A small image classifier, trained from scratch: norm rmsnorm, held-out accuracy 99%.
Rows from block 2 of a small image classifier, named by matrix and row number. Rows with one number belong to one neuron. Each number is 128 + 24 x the weight over its row's rms, rounded and kept within 0 to 255. All counts start at 0. After the name is the row's rms in percent of the matrix's.
After each neuron's rows are labels from the 100 images, of 14976, where the neuron reaches its highest value: "colour at peak" is the nearest of a few named colours to the mean colour under the peak. Only what is clearly more common there than usual is listed. The data: microscope photos of single blood and bone marrow cells. In brackets: how many of the 100.
# fc1: MLP up (model.blocks.2.mlp.fc1.weight, 768x192), inputs 0-191
# fc2: MLP down (model.blocks.2.mlp.fc2.weight, 192x768, transposed), outputs 0-191

fc1.244 058 [ 79 143 113 127 139 108 151 120 145 126 131 153  90  90 159 152 135 122 161 104 115 161 117 126 110 148 158 140 159 162 110  94 106 133 145 126 149 171  67 142 135 154 102 115 162 130 158 164 136 113 137 141 143 139 104 173 174 122 149 136  96 126 140 132 156 117 151 141 146 105  98 132 132 141 120 114 149 126 141 121 110 124 135 119 108 144 139 179 114 128  95 149 133 170 132 102 119 107 155 104 143 145 128  83 103 119 139 132 103 108 103  82 137 108 125 153  80 137 111 176 119 120 133 132  96 156  85 116 127 132  93 119 150 134 105 159 140 149 134 107  85 139 153 119 139 116 107 105 119 112 173 129 107 118 137 159 148 128 129 125 121 112 151 101 182 138 191 113 175 135 164 135 130 145 110 139 104 128 126 122  54  71 129 109 137 132  76 113 169 101 102 115]
fc2.244 058 [118 147  95 112  94  98 131 114 111 123 155 161 146 131 152 108 140 107 155 131 130  88 113 145 159 139 148 119 151  94 133  99 143 157 173 145  87 129 140 118 133 108 151 178 163 120 161 114 146 121  98 104 122 176 104 187  90 180 130 118 143 130 131 154 128 120 103 123 133 133 150 146 133 125 137 113 125  83  97 143 125 129 121 133 111 118 134 149 135 133 160 139 151  74 136 123  57 190 140 126 155 136 145 122  90 125 164 121 123 128  93 124  93  85 150 112 120 142 163 135 156 155 113 138 123  98  91 105 135 149  68 122 102 149 114 125 169 154 137 183  94 154 154 111 112 150 136 135 161 117 115 129 103  91 127 159 110  84 151 117 143 110 101 167 139 123 123 156 133 148 136 133  97 104 128 102 128 114  82 152 154 138 116 166 130 153 115 138 117 136 114 159]
colour at peak: grey (95)

fc1.87 100 [161 154 157 104 136 114 136 122 177 104 112 104  97 128 106 144  95 167 128 136 100 112 127 137 115 100 129 105 150 150 124 137 147 112 139 162 135 110 120 111 142 130 101 143 145 132 111 128 109 134 120 160 100  77  81 148 128  81 136 115  96 158 148 107 135 113 110 107 160 139 112 115 152 175 154 136 162 138 138 122 174 168 160 129 134 145 149 108 124 157 165 125  94 168 148 130 120 107 167 152 119 159 101 125 153 123 152 142 115 146 129 124 104  96 118  96 120  89 111 123 117 125  91  72 129 163 135 170 108 156 109 116 135 119 119 185 127 138 123  85 103 167 165 172 177 143 100 128 118 100 104 131 116 126 149 114 145 103  66 143 135 134  87 119 108 148 110 144 145  93 118 144 146  79 137 132 151 122  76 113 131 137 172  97 115 129 166 159 110 130 116 126]
fc2.87 103 [160 180 150 146 132 100 133 161 102  94 120 145 140 103 111 122 100 132 150 109 125  77 105 137 172 103  99 138 122 136 106 120  85 150 111 127 130 164  90 103  97 122 162 123 122  99 109 156 140 146 133 162 103 111 141 117 133 135 167  90 167 110 152  99 142 143 139  89 150  99  97 153 107  95 143 149  77 144  95 162 124 144 109 125 176 141 105 130 133 118 118 129 112 105 177 123 146 167 130 137 129 118 168 132 161 140 131 139 161 160 156 128 104  85 118 129 135 105 116  97 132 172  86  87 134 113 131 110 146  94 131  90 138 103  94 117 108 197 132 130 144 138 128 101 159 136  85 119 117 167 158 141 128 120 148  92 137 102 133 118 173  97 152 159 109 128 141 127 146 147 167 117  95 136 113 112 123 151 144 116 104 111 116  91 160 151 117 116 143 151 146 145]
colour at peak: grey (91)

fc1.663 076 [140 167 145 119 154 129 115 179 154 139 125 113 122 177 153 141 154 133 150  97 100 135 117 183  86  95 149 103 216 131 120 128 161 149 125 108 118 115 149 140 138 118 139  75 112 179 120 136 120 175 110 150  91 118  98 130 155 104 131 156  81 166 119  87 124 123  94 147 169 160  85 132 138 148 150 163 132  99 143 117  90 134 114 135  98 137 125 156 129 135 140 129 100 127 115 128 117 111 147 112 158 156 128 126 106 140 136 139 148 109 132 120 107 121 133  83 145 142  99 166 175 164 101 113 129 121 120 125 110  94 123 142 110 111 108  83 123 115 141 104 114 159 142 151 113 106 142 146 123 118 105 106 142 111 136 147 112 107 120 130  88 119 104 110 152 116 137 159 153 159 185 143 104  96 159 127 164 130  86 103 125 164 140 141 125  85 125  98  96 119 128 141]
fc2.663 062 [130 119 104 118  98 135 168 118 145  95 127 121 103 116 139 151 144 135 131  92 110 138 121 170 140 139 127 147 158 141  83 121 131 153 127 156 106  88 107 128 106 106 115 141 127 173  98 117 141 168 146 129 110 129  95  97 115 137 138 160 171 156 123 184 107 117 146 139  90 130 155 154 106 120 144 143 120 116 147 116 109 155  76  93 150 147 159 159  80  98 100 145  92 131 141 113 121 140 175 148 110 122 122 147 139 102 170 131 157 144 122 188  92 114 146  89 137 107 107 161 106 163 123 143 133 129 101 137 128  98 125 161 128 145 158 144 129  86 134 126  99 108 116 157 141 129 121 125 115 127 155  87 100 135 126 155 115 141 150 103 119 137 125 156 152 130 121 145 100 198 185 110 146 144 124 142 166 119 107  68 104 111 111 139 138  88 176 112 135  91 156 124]
colour at peak: grey (95)

fc1.252 081 [119 138 140 119 148 152 155  87 132 166 155 128 142 113 133 161 168 175 126  92  98  98 149 113 163 138 129 141 136 160 154  89 161 128 159 151 143 137  98  77 152 132 116 158 171 134 134 137 131 128 116 140 109 130 122 129 112 146 108 174  82  78 116 128 123 119 117 158  82 101 126 137 135 119 139 129 130  98 102 132 121 123 176 162 102 165 136 135 131 128  83  89 142 172 181 146 115  96 108 140 163  89 108 163  93 111 160 160 101 109 139 164 115 115  98 117 110 166  94 136 124 151 118 134 108 135 153 113 140 150 129 121 139 121  84 118 115 137 113 165 101 150 123 149 112  93 170 109  82 146 112 105 150 105  96 118 125 113 111 104 156 136 156 104 107 108 118  86 123 120 146 123 132 100 162 143 149 103 146 117 106 100  83 126 174 121 115 135 146  99 158 126]
fc2.252 086 [174 132 116 166 124 148 102 112 109  98 118 160 118  90 104 136 158 158 130 131 135 118  89 139 122 150 149 115 146 147 118 115 150 120 165 158 157 132 118 119 122 127 117 148 151 149 103 144 142  64  94 143 138 185 126 106 109  68  83 126  97 156 108 121 112 155 108  96 118 124 118 128 100  96  80 156 112 109 161 118 112 138 128 151 122 116 127 182 144 123 162  94 107 149 146 127 139 118 123 141 110 132 154 120  86 100 156 127 123 141 173 139 115  88 137 131 104 152 118 143 141 130 134 120 115 130 147  80 130  88 159 135 127 149 121 121 119 140 121 132 130 114 121  94 101 108 172 156 124 118 117  84 172 155 172 209  83 117 147 127  97 105 122 132 108 103 136 126 113 116 141 139 104 120 121 127 104 123 161  74 132 158 121 135 108 108 128 154 122  88  81 161]
colour at peak: black (91)

fc1.414 086 [163 143 156 116 105 141 134 103 137 125 145 199 139 172 121 145 126 141 116 154 112 141 120 119 116  95  98  93 139 125 143  96 148 111  77 165 140 109 158 108 100 133 112 119 106 163 163 127 155 112 121 103 125 149 129  99 160 121  96 130  81 104 150 127 129 116 100  94  85 152  94 128 165 132 141 168 150 130 131 140 121 115 145 102 156 167 126 122 183 110 138 119 152 124 106 132 128 135 115 102 145 130 104 121 102 122 134  94 130 157  82  93 110 132 161 136 125 146 108 170  92 121 156 116 129 103  99 124  98 109  91 113 105 170 130  87 102 153 152 137 125 138 140 121 146  99 103 128 111 128  93  87 135 141 142 141 105 133 106 121  75 154 193 148 160 163 136  85 137 152 118 140 146 132 119 126 177 105 110  65  94 146 107 118 118 128 119 148 132 163 143 138]
fc2.414 088 [159 130 113 136 113 157 101 136 153 158  73 133 139 105 144 138 110 153 129  91 117 123 126 140 125  70 143 133 125 148 160 127 133 120 149 119 122 170 141  93 103 136 149 135 133 154 110 160 118 107 125 173 128 143  99 103 151 116 164 179 116 114 160 146 101 112 137 122  87  91 137 135 120 112 162 138 107 113 117 106 139  95 119 169 114 131 143 129 148  70 139  81 141  99 165 144 102 145 130 128 128 118 113 110 171 148 193 116  95 131 138 135 131 130 158 127 155  97 132 161 104 157 118  89 120 137 127  92 104 122 133 118 103 127 122 122 123 146  93 127 120 154 102  96 111  98 109 139 156 159 111 126 180  97 140 158 160 125 124  94  95 123 133 109 141 130 130  66 107 136 141 195  94 114 166 129 144 106 142  59 119 147 116 120  95 122 151 104 124 114 162 134]
colour at peak: grey (99)

fc1.138 083 [102 186 156 125 123 124 125 138 150 171 139  96  76 106 159 145 105 118 119 128 127 146 126  97 119  86 111 190 123 137 139 147 170  95 132 127 136 143  85 123 132  96 135 121 124 131 114 137 134 142 142 155 126 116 117 154 148 126 164 140 118 103 148  91 114 115 125 134 103  87 156 132 143  88 113 124 102 114 118 112 123 194 170 143 145 147 117 101 118 131 126 202 100 126 115 118 172 104 154  92 179 108 132 136 143 115 171 112 121 145 117 100 132 152 126 146 116 116  96 165 118 150 174  95 168 104 143  97 115  95 102 137 152 118 124 166 110 116  97 119 111 157  91 136 172 147 167 104  99 175 159 101  92 128 102 147 163 161 163 129 147 119 134  92 114 115 140 141 113 141 131 143  85 121 100 131 120 145 130 130 104  98 124 130 121 111 149 104 131 131 106 123]
fc2.138 079 [149 184 172 111 139 158 129 122 123 126 169 102 132 125 147 152 123 125 149 132 122  94 111  91  98 100  76 143 134 157 117  94 113  90 134 125  72 119  96 113 155 103  99 110 133 108  89 141 160 192 124 134 113  88 156 163 127 141 136 118 150 116 167  94 130 123 122 100 101 123 125  95 131 122 103 118 133 114 128 108 165 156 165 139 157 107 137 133 101 174 114 180  84 115 108  90 134 128 146 156 124 139 159 124 116 133 133 109  89 166  94 123 125 159 145 133 121 124 137 152 126 157 139  89 136 150 135 138 128 104 138 160 135 127 125 136 134 102 119  97 113 122 126 162 145 130 157 117 120 136 187 119 109 123  71 138 145 164 156 127 114 130 148  84 101 177 100 117 106 154 151 120 134 144  93 134 111 130 139  83 116 108 142 177 136 122 177 142 154 148 121 140]
colour at peak: black (36)

fc1.190 069 [157 112 153 115 102 123 139 130 121 107 120  90 105 141 131 124 138 104 110  99 106 118 124 128 133 156 168 170 155 127 138 111 130 105 129 145 140 114 125  81 112 133 118 115 126 142 131 107 118  94 146 154 150 120 111 158 134 133 144 128 146 148  67 104 125  96 119 102 131 106 159 154 159 137 155 125 153 107 121 140 106 132 162  83 127 154 155  95 129 140 109 108 148  80 168 147 136 131 131 151 143  86 150 109 148 133 119 162 129 145 108 164 137 162  91 125 139 145 110 126 103 119 130 141 133 139 152 141  77 103 104 175 123 151 117 138 183 151 126 141 117 134 105 166 151 118 178  97 143 175 186 123 132 102 113 115  63 133 179 102 124 116 101 152 106 114  92 158 124 126 183 159  96 103 139 152 140 113  80  98  87 146 162 146 111 145  86 111 100 116 130 135]
fc2.190 070 [110 160 129 132  96  96 145 122 157  88 134 135 106 128 137 125  78 146 101 143 127 150 101  93 137 120 137 103 131 170 131 136 145 122 112 158 120  84 112 121 146 111 105 184 127  88 125 109 149 119  96 124 113  98 131 140 120  70 100  92  93 100  94 125 148 161  95 172 123 151 140 111 142 150 118 109 179 119 134  94 153 113 106 123 141 131 139  74 118 138 119 155 110 144 103 100 140 126 155 100 106 122 146 128 102 101 167 121 108 186  97 128 136 127 119 127 122 102  79 112  91 149 130 124 115 114 137 163 153 129 159 131 167 151 113 136 134 114 130 161 155 135 133 111 129 145 106 130 106 103 140 116 155 108 159 133 156 168 134  85 123 125 132 110 138 203 112 105 117  83 112 141 187 160 126 167 106 133 112 104 116 155 155  98 150 131 131 117 128 185 119 125]
colour at peak: black (53)

fc1.620 098 [119 136 170 120  92 114 131 104 143 137 163 118 139 128 118 137  57 101 142 120 117 137  96 134  82 123 170 139 147 152 148 159 115 143 128 107  93  98 134 167 129 163  94 109 103  95 115 137 143 108 101 134 137  96 109 102 140 136 149 120 138 131 130 100 162  60 137 147 132 157 125 120 147 131 140 115 123 162 100 143 157 145 177 157 134 166 170 141  95 119 131 108 106 120  75 101 155 153 146 176 141 148 115 138 127 134 149 162 132 107 109 134 112 125  96 154 100 114 150 122 132 108  73 149 110 107 134 136 135 134 146 143 101  81 152 139 130 162  96 118  86 119 167 157 128 147 125  96 131 141 164 107 132 141 161  86 120 136 158 147  90 110 158 125 157 145 145  97 158 154 110 107 119 119 127 147 124 101 142 188 105 140 127  92 156 150  86 145 130  98 111 125]
fc2.620 099 [136 133 107 129 117  99 101 106 114 129  81 140  91 141 141  97 108 112 132 112 116 122 108 126 142 103 160 103 104 121 134  99 107  95 118 138 137 126  88 182 114 135 132 101 123  92 166 104 155 122 174  90 110 146 105 117 128 147 136 151 106 151 125 140 144 130 116 156 144 151 136 133 141 128 152 147 135  81 140 155 137 124 117 166 141  97 133 113  94 148 133 137 124 137 158 141 116 109 160 188  61 146 171 130 188 123 108 124 109  90 122  94 132 138 140 144 142 124 134 130 108 133 144  46 104 126 142 125 124 134 159 134  60 181 106 142 168 115 102 115 141 123 120 139 115 144 101 130 147 133 155 188 131 153 117 127 118 111 129 169 133  86 140 115 144 129 101  82 108 137  69 109 119 101 109 186 141 128 109 107 107 135 138  99 115 163 133 131 119 135 126 130]
colour at peak: black (81)

fc1.157 070 [145 184 138 117 139 125 131 135 167 109 148  78 137 154 116 163 124 156 132 127 136 111 126 135  91 101 144 106 169 140 102 116 133 143 104 130 172 103 159 129 144 101 133  84  97 139 125 119 142 111 115 152 135 107 100 130 176 127 108 132  95 153 185 101 153 113 135 150 154 136 107 149 134 164 164 133 153 119 142  88 129 163 122 123 102 148 156 138 113 157 102  93 129 117  88  94 115 115 121 111 114 123 141 114 161 179  99 170 142 105 134 132 142 139  94 151 142 163  78 110 152 152 119  74 143 145 144  92  83 138 120 109  95 140 123  87 127 132 158 106 127 139 155 172 129 159 110 136 174 106 115  94 114 107 147 165 146 137 139 134  92 126  99 125 132 126 137  96 156 161 179 138 123  85 123 113  90 142  88 120 142 130 159 143 107 115 159 121  98 102 137 128]
fc2.157 061 [116 156 137 110  84  79 121 145 121 106 127 169  95 137 115 124 168 110 126  85 105 109 124 131 184 163 146 125 138 136 144 123 104 136 135 141 112  95 135  86  78 112 175 109  98 128 132 164 155 101 133 172 148 142 119 115 147 141 153  88 159 132 111 105 149 119 137 163 101 113 134 161 102 162 133 121 109 105 164 129  99 140 135 101 124 116 159 167  94 127 136 132  85  89 159 124 157 132 133 166 116 123 157 144 131  89 107 149 108 130 111 156 104 125 107 109 129 142 112 136 171 165 146 123  82 120  95 133 169 158 166 107 147 128 112 155 117 124 123 124 120 163 136 113 135 128 138 128 122 127 165 162 104 150 108 150 130 124 124 153  62 145 139 157 158 161 102 152 165 164 130 117 139 155 152 151  97 154  90  66 124 108 120 145 175 134 132 132 124 131 140 147]
colour at peak: grey (95)

fc1.288 094 [104 111 132 128 126 173 142 105 155 171 134 111 131 108 107 110 130 111 104 152 115 115 139 153 132 139 152  96 161 123 123 134 181 168 158 100 121 164 121 125 120 131 154 177 111 177 105 138 143 158 162 138 132 126 143 138 115 136 152 133 132 118  90 121 109 111 153 140 148 123 100 102 112 114 140 160 100 100 116 168 155 131 127 119 129 118 117 145 135 110  99  83 125 132 148 141 171  76  99 138 126 181 122 167 118 131  96 132 102 157  84  92 144 104 141  98 137 140 127 106 142 161  67  99 119 105 137 142  87 104 160 150  89 108 106 122 164 122 152  65 142  94 165 107 129 142 151 112 123 110  86 135 126 102 119 110  78  92 142 144 118  86 131 125 163 134 132 118 139 112 106 141 168  72 142 112 129 102 129 101 129 166 126 128 149 173 128 149 146 146 124 115]
fc2.288 083 [ 98 143  99  92 152 133 111 104 123 132 156 102 149 110 129 161  99 164 147 152 146 118 117  90 167 165 140 163  73 104 120  99 172 153  95 128 158 159 104 176 121 124 117 118  94 161 120 117  96  91 156  92 122 142 121 143 188 137 115 111 117 168 132 144 153  98 150 130 119 134 158 120 145 100 135  86  66  94 162 136 119 111  91 147 114 104 119 131 123 122 120 130 126 118 114 111 154 130 118 104 114 120 110 129 123  83 135 137 118 155 152 122 127 126 168 133 118 128 106 127 141 144 105 131 153 134 136  95 120 115 157 142 104 122 117 171 137 118 131 160 143 106 139  96  94 144 127 115 187 150 125  94 146 152 160 153 104 138 111  85 129 104 131 156 136 110 134  69 162 124 119 119  85 137 145 132 106 142 145 157 148 134 127  87 106 120  83 119  69 136 144  89]
colour at peak: black (87)

fc1.245 069 [134 123 117 139 123 127 157  42 123 162 134 120 137 126  94 143 101 144 124  83 143 117 117 128  92  91 136 124 175 119 157  97 130 125 115 107 150 131 103 120  68 160  89 108 147 166  98 148 142 119 105 178 126 118 125 106 144 109 105 143  85 128 140 144 125 135 150  89 145 144 125  50 104 138 131 128 159 166 122  93 124 113 148 156 130 130 143 135  94 175 144 113 141 147 105 136 130 117 124 112 112  90 131 125 165 121 153 111 121 142 124 147 151 103  87 181 122 138 129 131 167 117 135 123  74  89 116 152 106 147 145  94 145 119 107 153  81 169 136 162 137 166 117 175 123  99 127 159 106 109 147 129 136 145 160 146 129 127 157  92 145 105 142 124 128 155 137 148 129 152 131 133 113 111 170 117 162 126 148 124 112  81 132 172 137 112 117 141 143 110 142 139]
fc2.245 078 [116 147  99  91 115 126 117 121 122 170 110 130 137 153 156  95 166  75 150 122 117 127 150 145 128  84 115 132 126 176 150 140 121 123 110 117 133 104 158 121  95 111 153 112 174 128 114 144  93  94 147 127 107 173 139 147 111 115 127 142 146 122 120 140 127 135 104 154 120 172 158 169 104 100 146 125 155 119 130 120 124 142 145 155 135 133  95 114 132 130 100 150 162 111 143 109 154 132 106  98 140 120 110 135  98 152 151 154 140 167  79 168 139 132 145 132 125  99 157  75 141 140 121 122 131 154 144 134  66 141  87 149 117  94 117  79 163 155 135 173 126 105 128 119  91 120  75 130 104 104 157 109 127 143  46 142 109 154 125 140 154 119 160 134 158 128 110 111 129 134 120 115 123 114 146 151 135 133  90  83 152 133 184 112 166 143 139 116  86 132 163 110]
colour at peak: white (67)

fc1.597 039 [106  72 137 116 122 111 144 139 143 142 149 155  92 131  88  95 122 136  90 163 104 107 106 142 146 103 135 127 143 184 124 110 150 153 111 160 104 129 156 146  88 125 123 117 144 134 134 120 152 120 154 140 143 147 112  99 149 149 140  96  81 115 117 109 148 155 100 113 104  97 133 110 132 167 138 125 141  94 145 129 135 199 157 111 120 171 166 117 149 143 104 116 157 126 150 134 101 103  83 143 136 137 101 117 144 141 112 106 108 114 110 140 158 164 113 131 109 122 129  90  96 153  98 124 122 122 151 164 141 130 154 124 113 174 130 120 151 155 123 115 100 124 136  80 172 102 116 145 169 104 119 111 106 157 152  93 150 108 140 114 124 125 167 136 153 163 169 128 142 117  74 119 156 122  97 151 163 119 124 101  99 107 166  92 143 166  81 100 156 113 158 146]
fc2.597 043 [117 122 108 106 151 151 148 116 126 118 142 142 166 188 123 107  67 103 127 168 128  94 125 112 139  97 147 133 134 119 152 167 166 126 128 103 130 107 148  97 104 115 148 168 150 142 151 147 137 132 145 122 129 141  96 101 121 104 151 129  84 134 128  99 168 135 145 142  92  85 107 139 118 170  88 106 122  68 114 117 106 145 124 138 109 138 140  92 137 141 190 124 119  83 152 139 111 175  67 119 144  91 143 101 128 132 125 118 111  86 110 159 126 135 154 150 128  97 126 126 134 152 144 122 138 111 164 116 127 128 129  99 107 127 100  98 105 134  82 107 133 115 130  62 119 132 126 125 172 110  91  92 110  85 122 137 118 122 121 154 115 111 164 122 100 149 109 135 152 149 138 140 125 140 120  99 140 129 128 136 143 120 188 138 139 141 106  63 163 150 118 117]
colour at peak: black (75)

fc1.589 081 [100 146 145 128 111 155 128 138 139  94 158 104 159 112 144  60 177 161 116  79 115  93 117 117 132 167 122 101 125  99 153 112 119 151 152 159 158 140 143 115 130 106 164 152 132 142 126 170 118 149 117 151 140 115 166 120 151 109 167 127 101 154 125  90 104  93 116 129 100 120 166 139 132 126 144 128 126 155 142 137 120 156 109 139 106 187 108 124  96 101 128 118 148 103 135 140 137  93 143 129 116  78 141 146 122 153 133 137 158 116 120 143 133 118 132  80  74 156 156  85 129 107 155 117 135 143 124 110 152 168 114 118 140 165 122 130 190 137 163 116  90 107 152 119 151 151 146 103  89 161  89 123 115 111  90 125 126  91 116 156 142 110 125 135 167 108 147 153 151  94 132 137 146  90 129 123 106 102 124  99 107  96 149 157 163 140 103 103  99 140  91 144]
fc2.589 077 [143 157 136 120 113 142 144  85 129 143 154 109 146 100 136 174 139  43 146  84 108 173 112 136 132 121 101 177 117 145 134 120 112 122 158 113 125 100  70 139 111  98 154 130 132 122 137 116  93 146 126 153 154 108 145 138 159 145  94 135 106 172 111 164 136 127 118 124 152  95 180 131 152 152 126 106 142 103 131  99  75  83 103 116 123 123 127 114  80 122 166 137 126 119 167 119 140  85 134  75 129 132 158 143 117 129  90 131 187 150 138 137 102 129 102 124  87 156 129 125 127 156 156 124 119 155 135 172 116 132 148 118 154 175 147 175 145 147 135 118 127 132 140 105 145 123 152 128 119 128 155 125 147 153 114 168 108 124  87 142 102 120 171 135 162 111 125 110 148 108 110 115 142 143 139  89 147 117 110 141 147 133 150  99 171 129 138 156  93 140 119 118]
colour at peak: black (37)

fc1.652 089 [142  93 166  93 114 146 130 150 140 120 155 144 102 163 121 123 139 147 177  58 128 116  88  75 129 103 185 134 134  84 139  93 158 132 116 134 146 120 125 150 121 125 142 149 121 146 171 151 133 140 118 146 131 173 116 115 166 116 133 111 103 147 155  92 135 167  99 131 137  56 163 135 108 146 139 130 124 128 110 147 130 133 138 153 143 177  92  89 120 102 143  93 117 119 113 112 137 150 145 122 176 108 164 126 114 135 123 123 127 108 130 105 132  95 133  44 108 130 108 129 149 143 149 118 140 141 102 138 117  98 120  98 149 139 119 143 131 109 103 176  98 145 116 115 176 127 153  92 130 144 146 130 109 126 136 123 146 117 122  87 127 118 162 150 109  89 149 118 179 134 109 165 116 100 151  94 142 114 134 137 103 146 121 162 154 126 131 113 148  95 153 150]
fc2.652 085 [156 133 117 122 122 117 130 125  96 156 108 174 107 168 129  99  98 157 160 120 114 157  97 121 142  93 166 110  99 120 158 121 133 108 106 125 145 171  96 136 104 124 130 126 137 144 132 128 144 133 127 175 105 141 106 111 187 163 118 149 136 134 141  95 179 113  68 103  85 138 157 169 156 158 127 125 106 116 121 124 158 136 108 171 115 119 152 125 131 182 155 146 129 155 121 128 108 102 103 129 105 119 149 173 118 133  83 146 123 103  94 128 147  96  88 124 156 120 148 100 104 150 111 145 134  93  99 117 135  86 109  91 120 177 119 125 144 103 130 112  99 115 117 147 161 177 138  88 112 157 132  99 151 125 159 138 125 159 118 130 136 113 150 124 127 147 102 124 141 121 103 148 156 163 100 101 109 149 139 164 103 162  82 127 151  98 163 109 163 151 123 145]
colour at peak: white (68)

fc1.512 128 [ 88 141 147 139  89 140 121 122 105 126 141 137 125  68 109 147 134 119 101 158 145  88 107 100 141 184 132 145 118 142 130 109 134 125 121 107  72 124 122 133 153 168 130 150 138 125 148 133  97 113 154 162 128 144  89 159 151 166 129 135 140 130 111 144 125 141 132 125  94 114 135 110 122 136  93 133 121 102 120 117 171 122 122 159 112 182 125 115 125 127  94 122 145 163 155  99 116 154  84 123 132 118 104 108 147  62 161 139 156  87 179 136 173 126  74 133 118 147 114 159 105 135 124 114 127 152 149 123 117 126 119 141 188 168 125 132 179 107 109 143  84  99 166 144 101 140 143 127 159 105 110 142 141 107 105  86 152 149 130 110 126 168 140  94 159 156 109 110 153 179 128 121 104 148 100 118 153 132 122 125 121 139 129  99 143 116 169 152  95 117 118  86]
fc2.512 137 [114 148 124 166  41  87 126 147  83 149 139  94 133 120 159  96 109  89 176  92 129 100 153 146  91 130 125 115 102 122 147 195  99 133 103 147 140 136 106 145 155 104  78 108 125 134 144 126 112 129 140 122 135  95 125 134 143 159 127 138 101 131 162 136  98 152 114 113  91 122 133 141 137 148 116  87 113 129 128 124  96 168 171 130 127 113 117 129 158 133 111 133 128 162 150 136  96 141 120 134 120 151 138 145 112 109 156  95 125 103 126 177 137 115 107 133 114 125 162 125  95 144 129 125 157 125 149 106 126 110 107 124 151 145 169 152 112 110 158 147 135  70 158 145 160  89 127 104 107 165 108 107 108 112 114 148 119 101 135 118  60 113 111 144 123 145 123  65 101 111 128  89  88 133 118 118 126  99 122 168 127 155 138 102 121  92 163 102 121 125 129 134]
colour at peak: white (65)

fc1.763 144 [147 140 127 148 123 147  98 115 135 140 110 158 146 125 110 147  81 114 108 122 125 155 121 179 104 107 122  95 140 142 167 114  97 103 115 150 138 127 111 175 151 135 123 135 127 148 164 140 120 130 112 137 119 153 138 116 109 102 146  76 114 116 147 160 166 149 129 120  99 121 120 116 162 144 190 151 134 145 127 127 128  62 171 123  89 184 123 154 168  80 111 154  96 126 124 128 112  97 164 138 150 155  76 134 149 132 176 135 118 139 124 121 125 106 113 126 124 117 114 140 131  87 124 106 169 130 118 109 121 156 154 113 126 122 159 101 131 119 156 110  91 118 151 186 109  93 141 147 133 125 186 111 114 136 141 143  77 110 122 133 162  87 145 114 147 128 137 129 114 125 156 153 129 111 150 111 111 124 101 109 132 160  99  70 103 124 107 123  85  93 169 107]
fc2.763 141 [177 138 108 163 131 115 116 124 111 131 102 120 121  98 141 132 131 132 116 115 119 102 110 165 119 111 138  99 129  90 124 105 111 106 136 114 165 158 100 138 162 137 115 151 101 111 149 121 156 122 126 142 149 162 113 124 153 121 119  86 137 166 103 186 139 155 153 120 115 136  93 105  98 131 181 125 188 100 176 138 162  84 117 129 120 108 103 131 137 131 116 115 157 129 122 151  92 164 130 105  99  97  96 123 191 125 133 140 112 125 132  99 140 138 119 121 121 146 128 159 108  98 154  97 140 130 150 150 129 129 131 148 133 156 106 160 166 137 142  97 166 186 109 171 105  98 144 143 103 129 144 105 164 111 123 113 126 139  85 140  89 122 124  92 118 109 138 114 117 160 134 156 148  94 103 185 164 126 113 129 115 135 179 153 143 136  75 168 138 166 136 121]
colour at peak: white (66)

fc1.322 054 [128 113 127 118 133 162 108 133 161 129 152 113  84  76 125 156  99 146 120 150 122 118 150 121 109 188 140 130 164 162 126 123 145 111 129 117 140 132 141 123 143 142 134 142 106 138  95 107 149 126 129 195 103 107  98 143 157  77  95 132 110 190 135 112 123 132 115 106 134 137 157 128 178 143  84 159 135 115 131  93 132 129 169 124 125 168 121  89 144 168 140 137 150  81  85  83 137  77 132  87  87 105 109 111 120 113 180 131 142 103 117 125 119 153  76  92 152 135  85 115 129 130 111 107 124 139 161 128 126 149 142 131 114 138 134 136  83 128 130 111 141 149 119 156 160 100 108  99 115 124 106 136  81 117 114 138 141 149 100 140 161  91 130 150 142 152 138 165 153 129 146 129 140 131 131 170 132 129 105  91 132 110 139  91 138  99 156 127  75 114 118 122]
fc2.322 060 [118 171 128 162 112 146  91 117 142  96 142  77 100 103 116 126 142 141 127 130 164 133 134 125 133 172 141 142 124 123 127 149 115 133 142 189 138 154 157 101 120 124 104 161 132 161 134 130 130 120 161 126  91 142 111 121 157  55 136 136 135 125 100 152 108 149 151 172 108 116 151 123 115 149 136 119 105 107 110  79 103 127 143  92 155 121 161  97 143 107 125 115 116 101 124 106 129 112 118 109 117 101 134 151 158 137 178 125 162 138 136 113 155 173 104 143  70 152  58 141 147 112 114 125  98 136  61 117 215  87 128 139  97  85 120 121 131  96 153 146 133 102 109 142 122 132 122 124 123 103 152 131 132 126 113 158 135 128 135 130 143 129 130  79 174 176  98 149 137 134 135 140 114 150 141 141 127 120 131 110 132 117 105 116 118 129 144 175 115 133 152 105]
colour at peak: grey (93)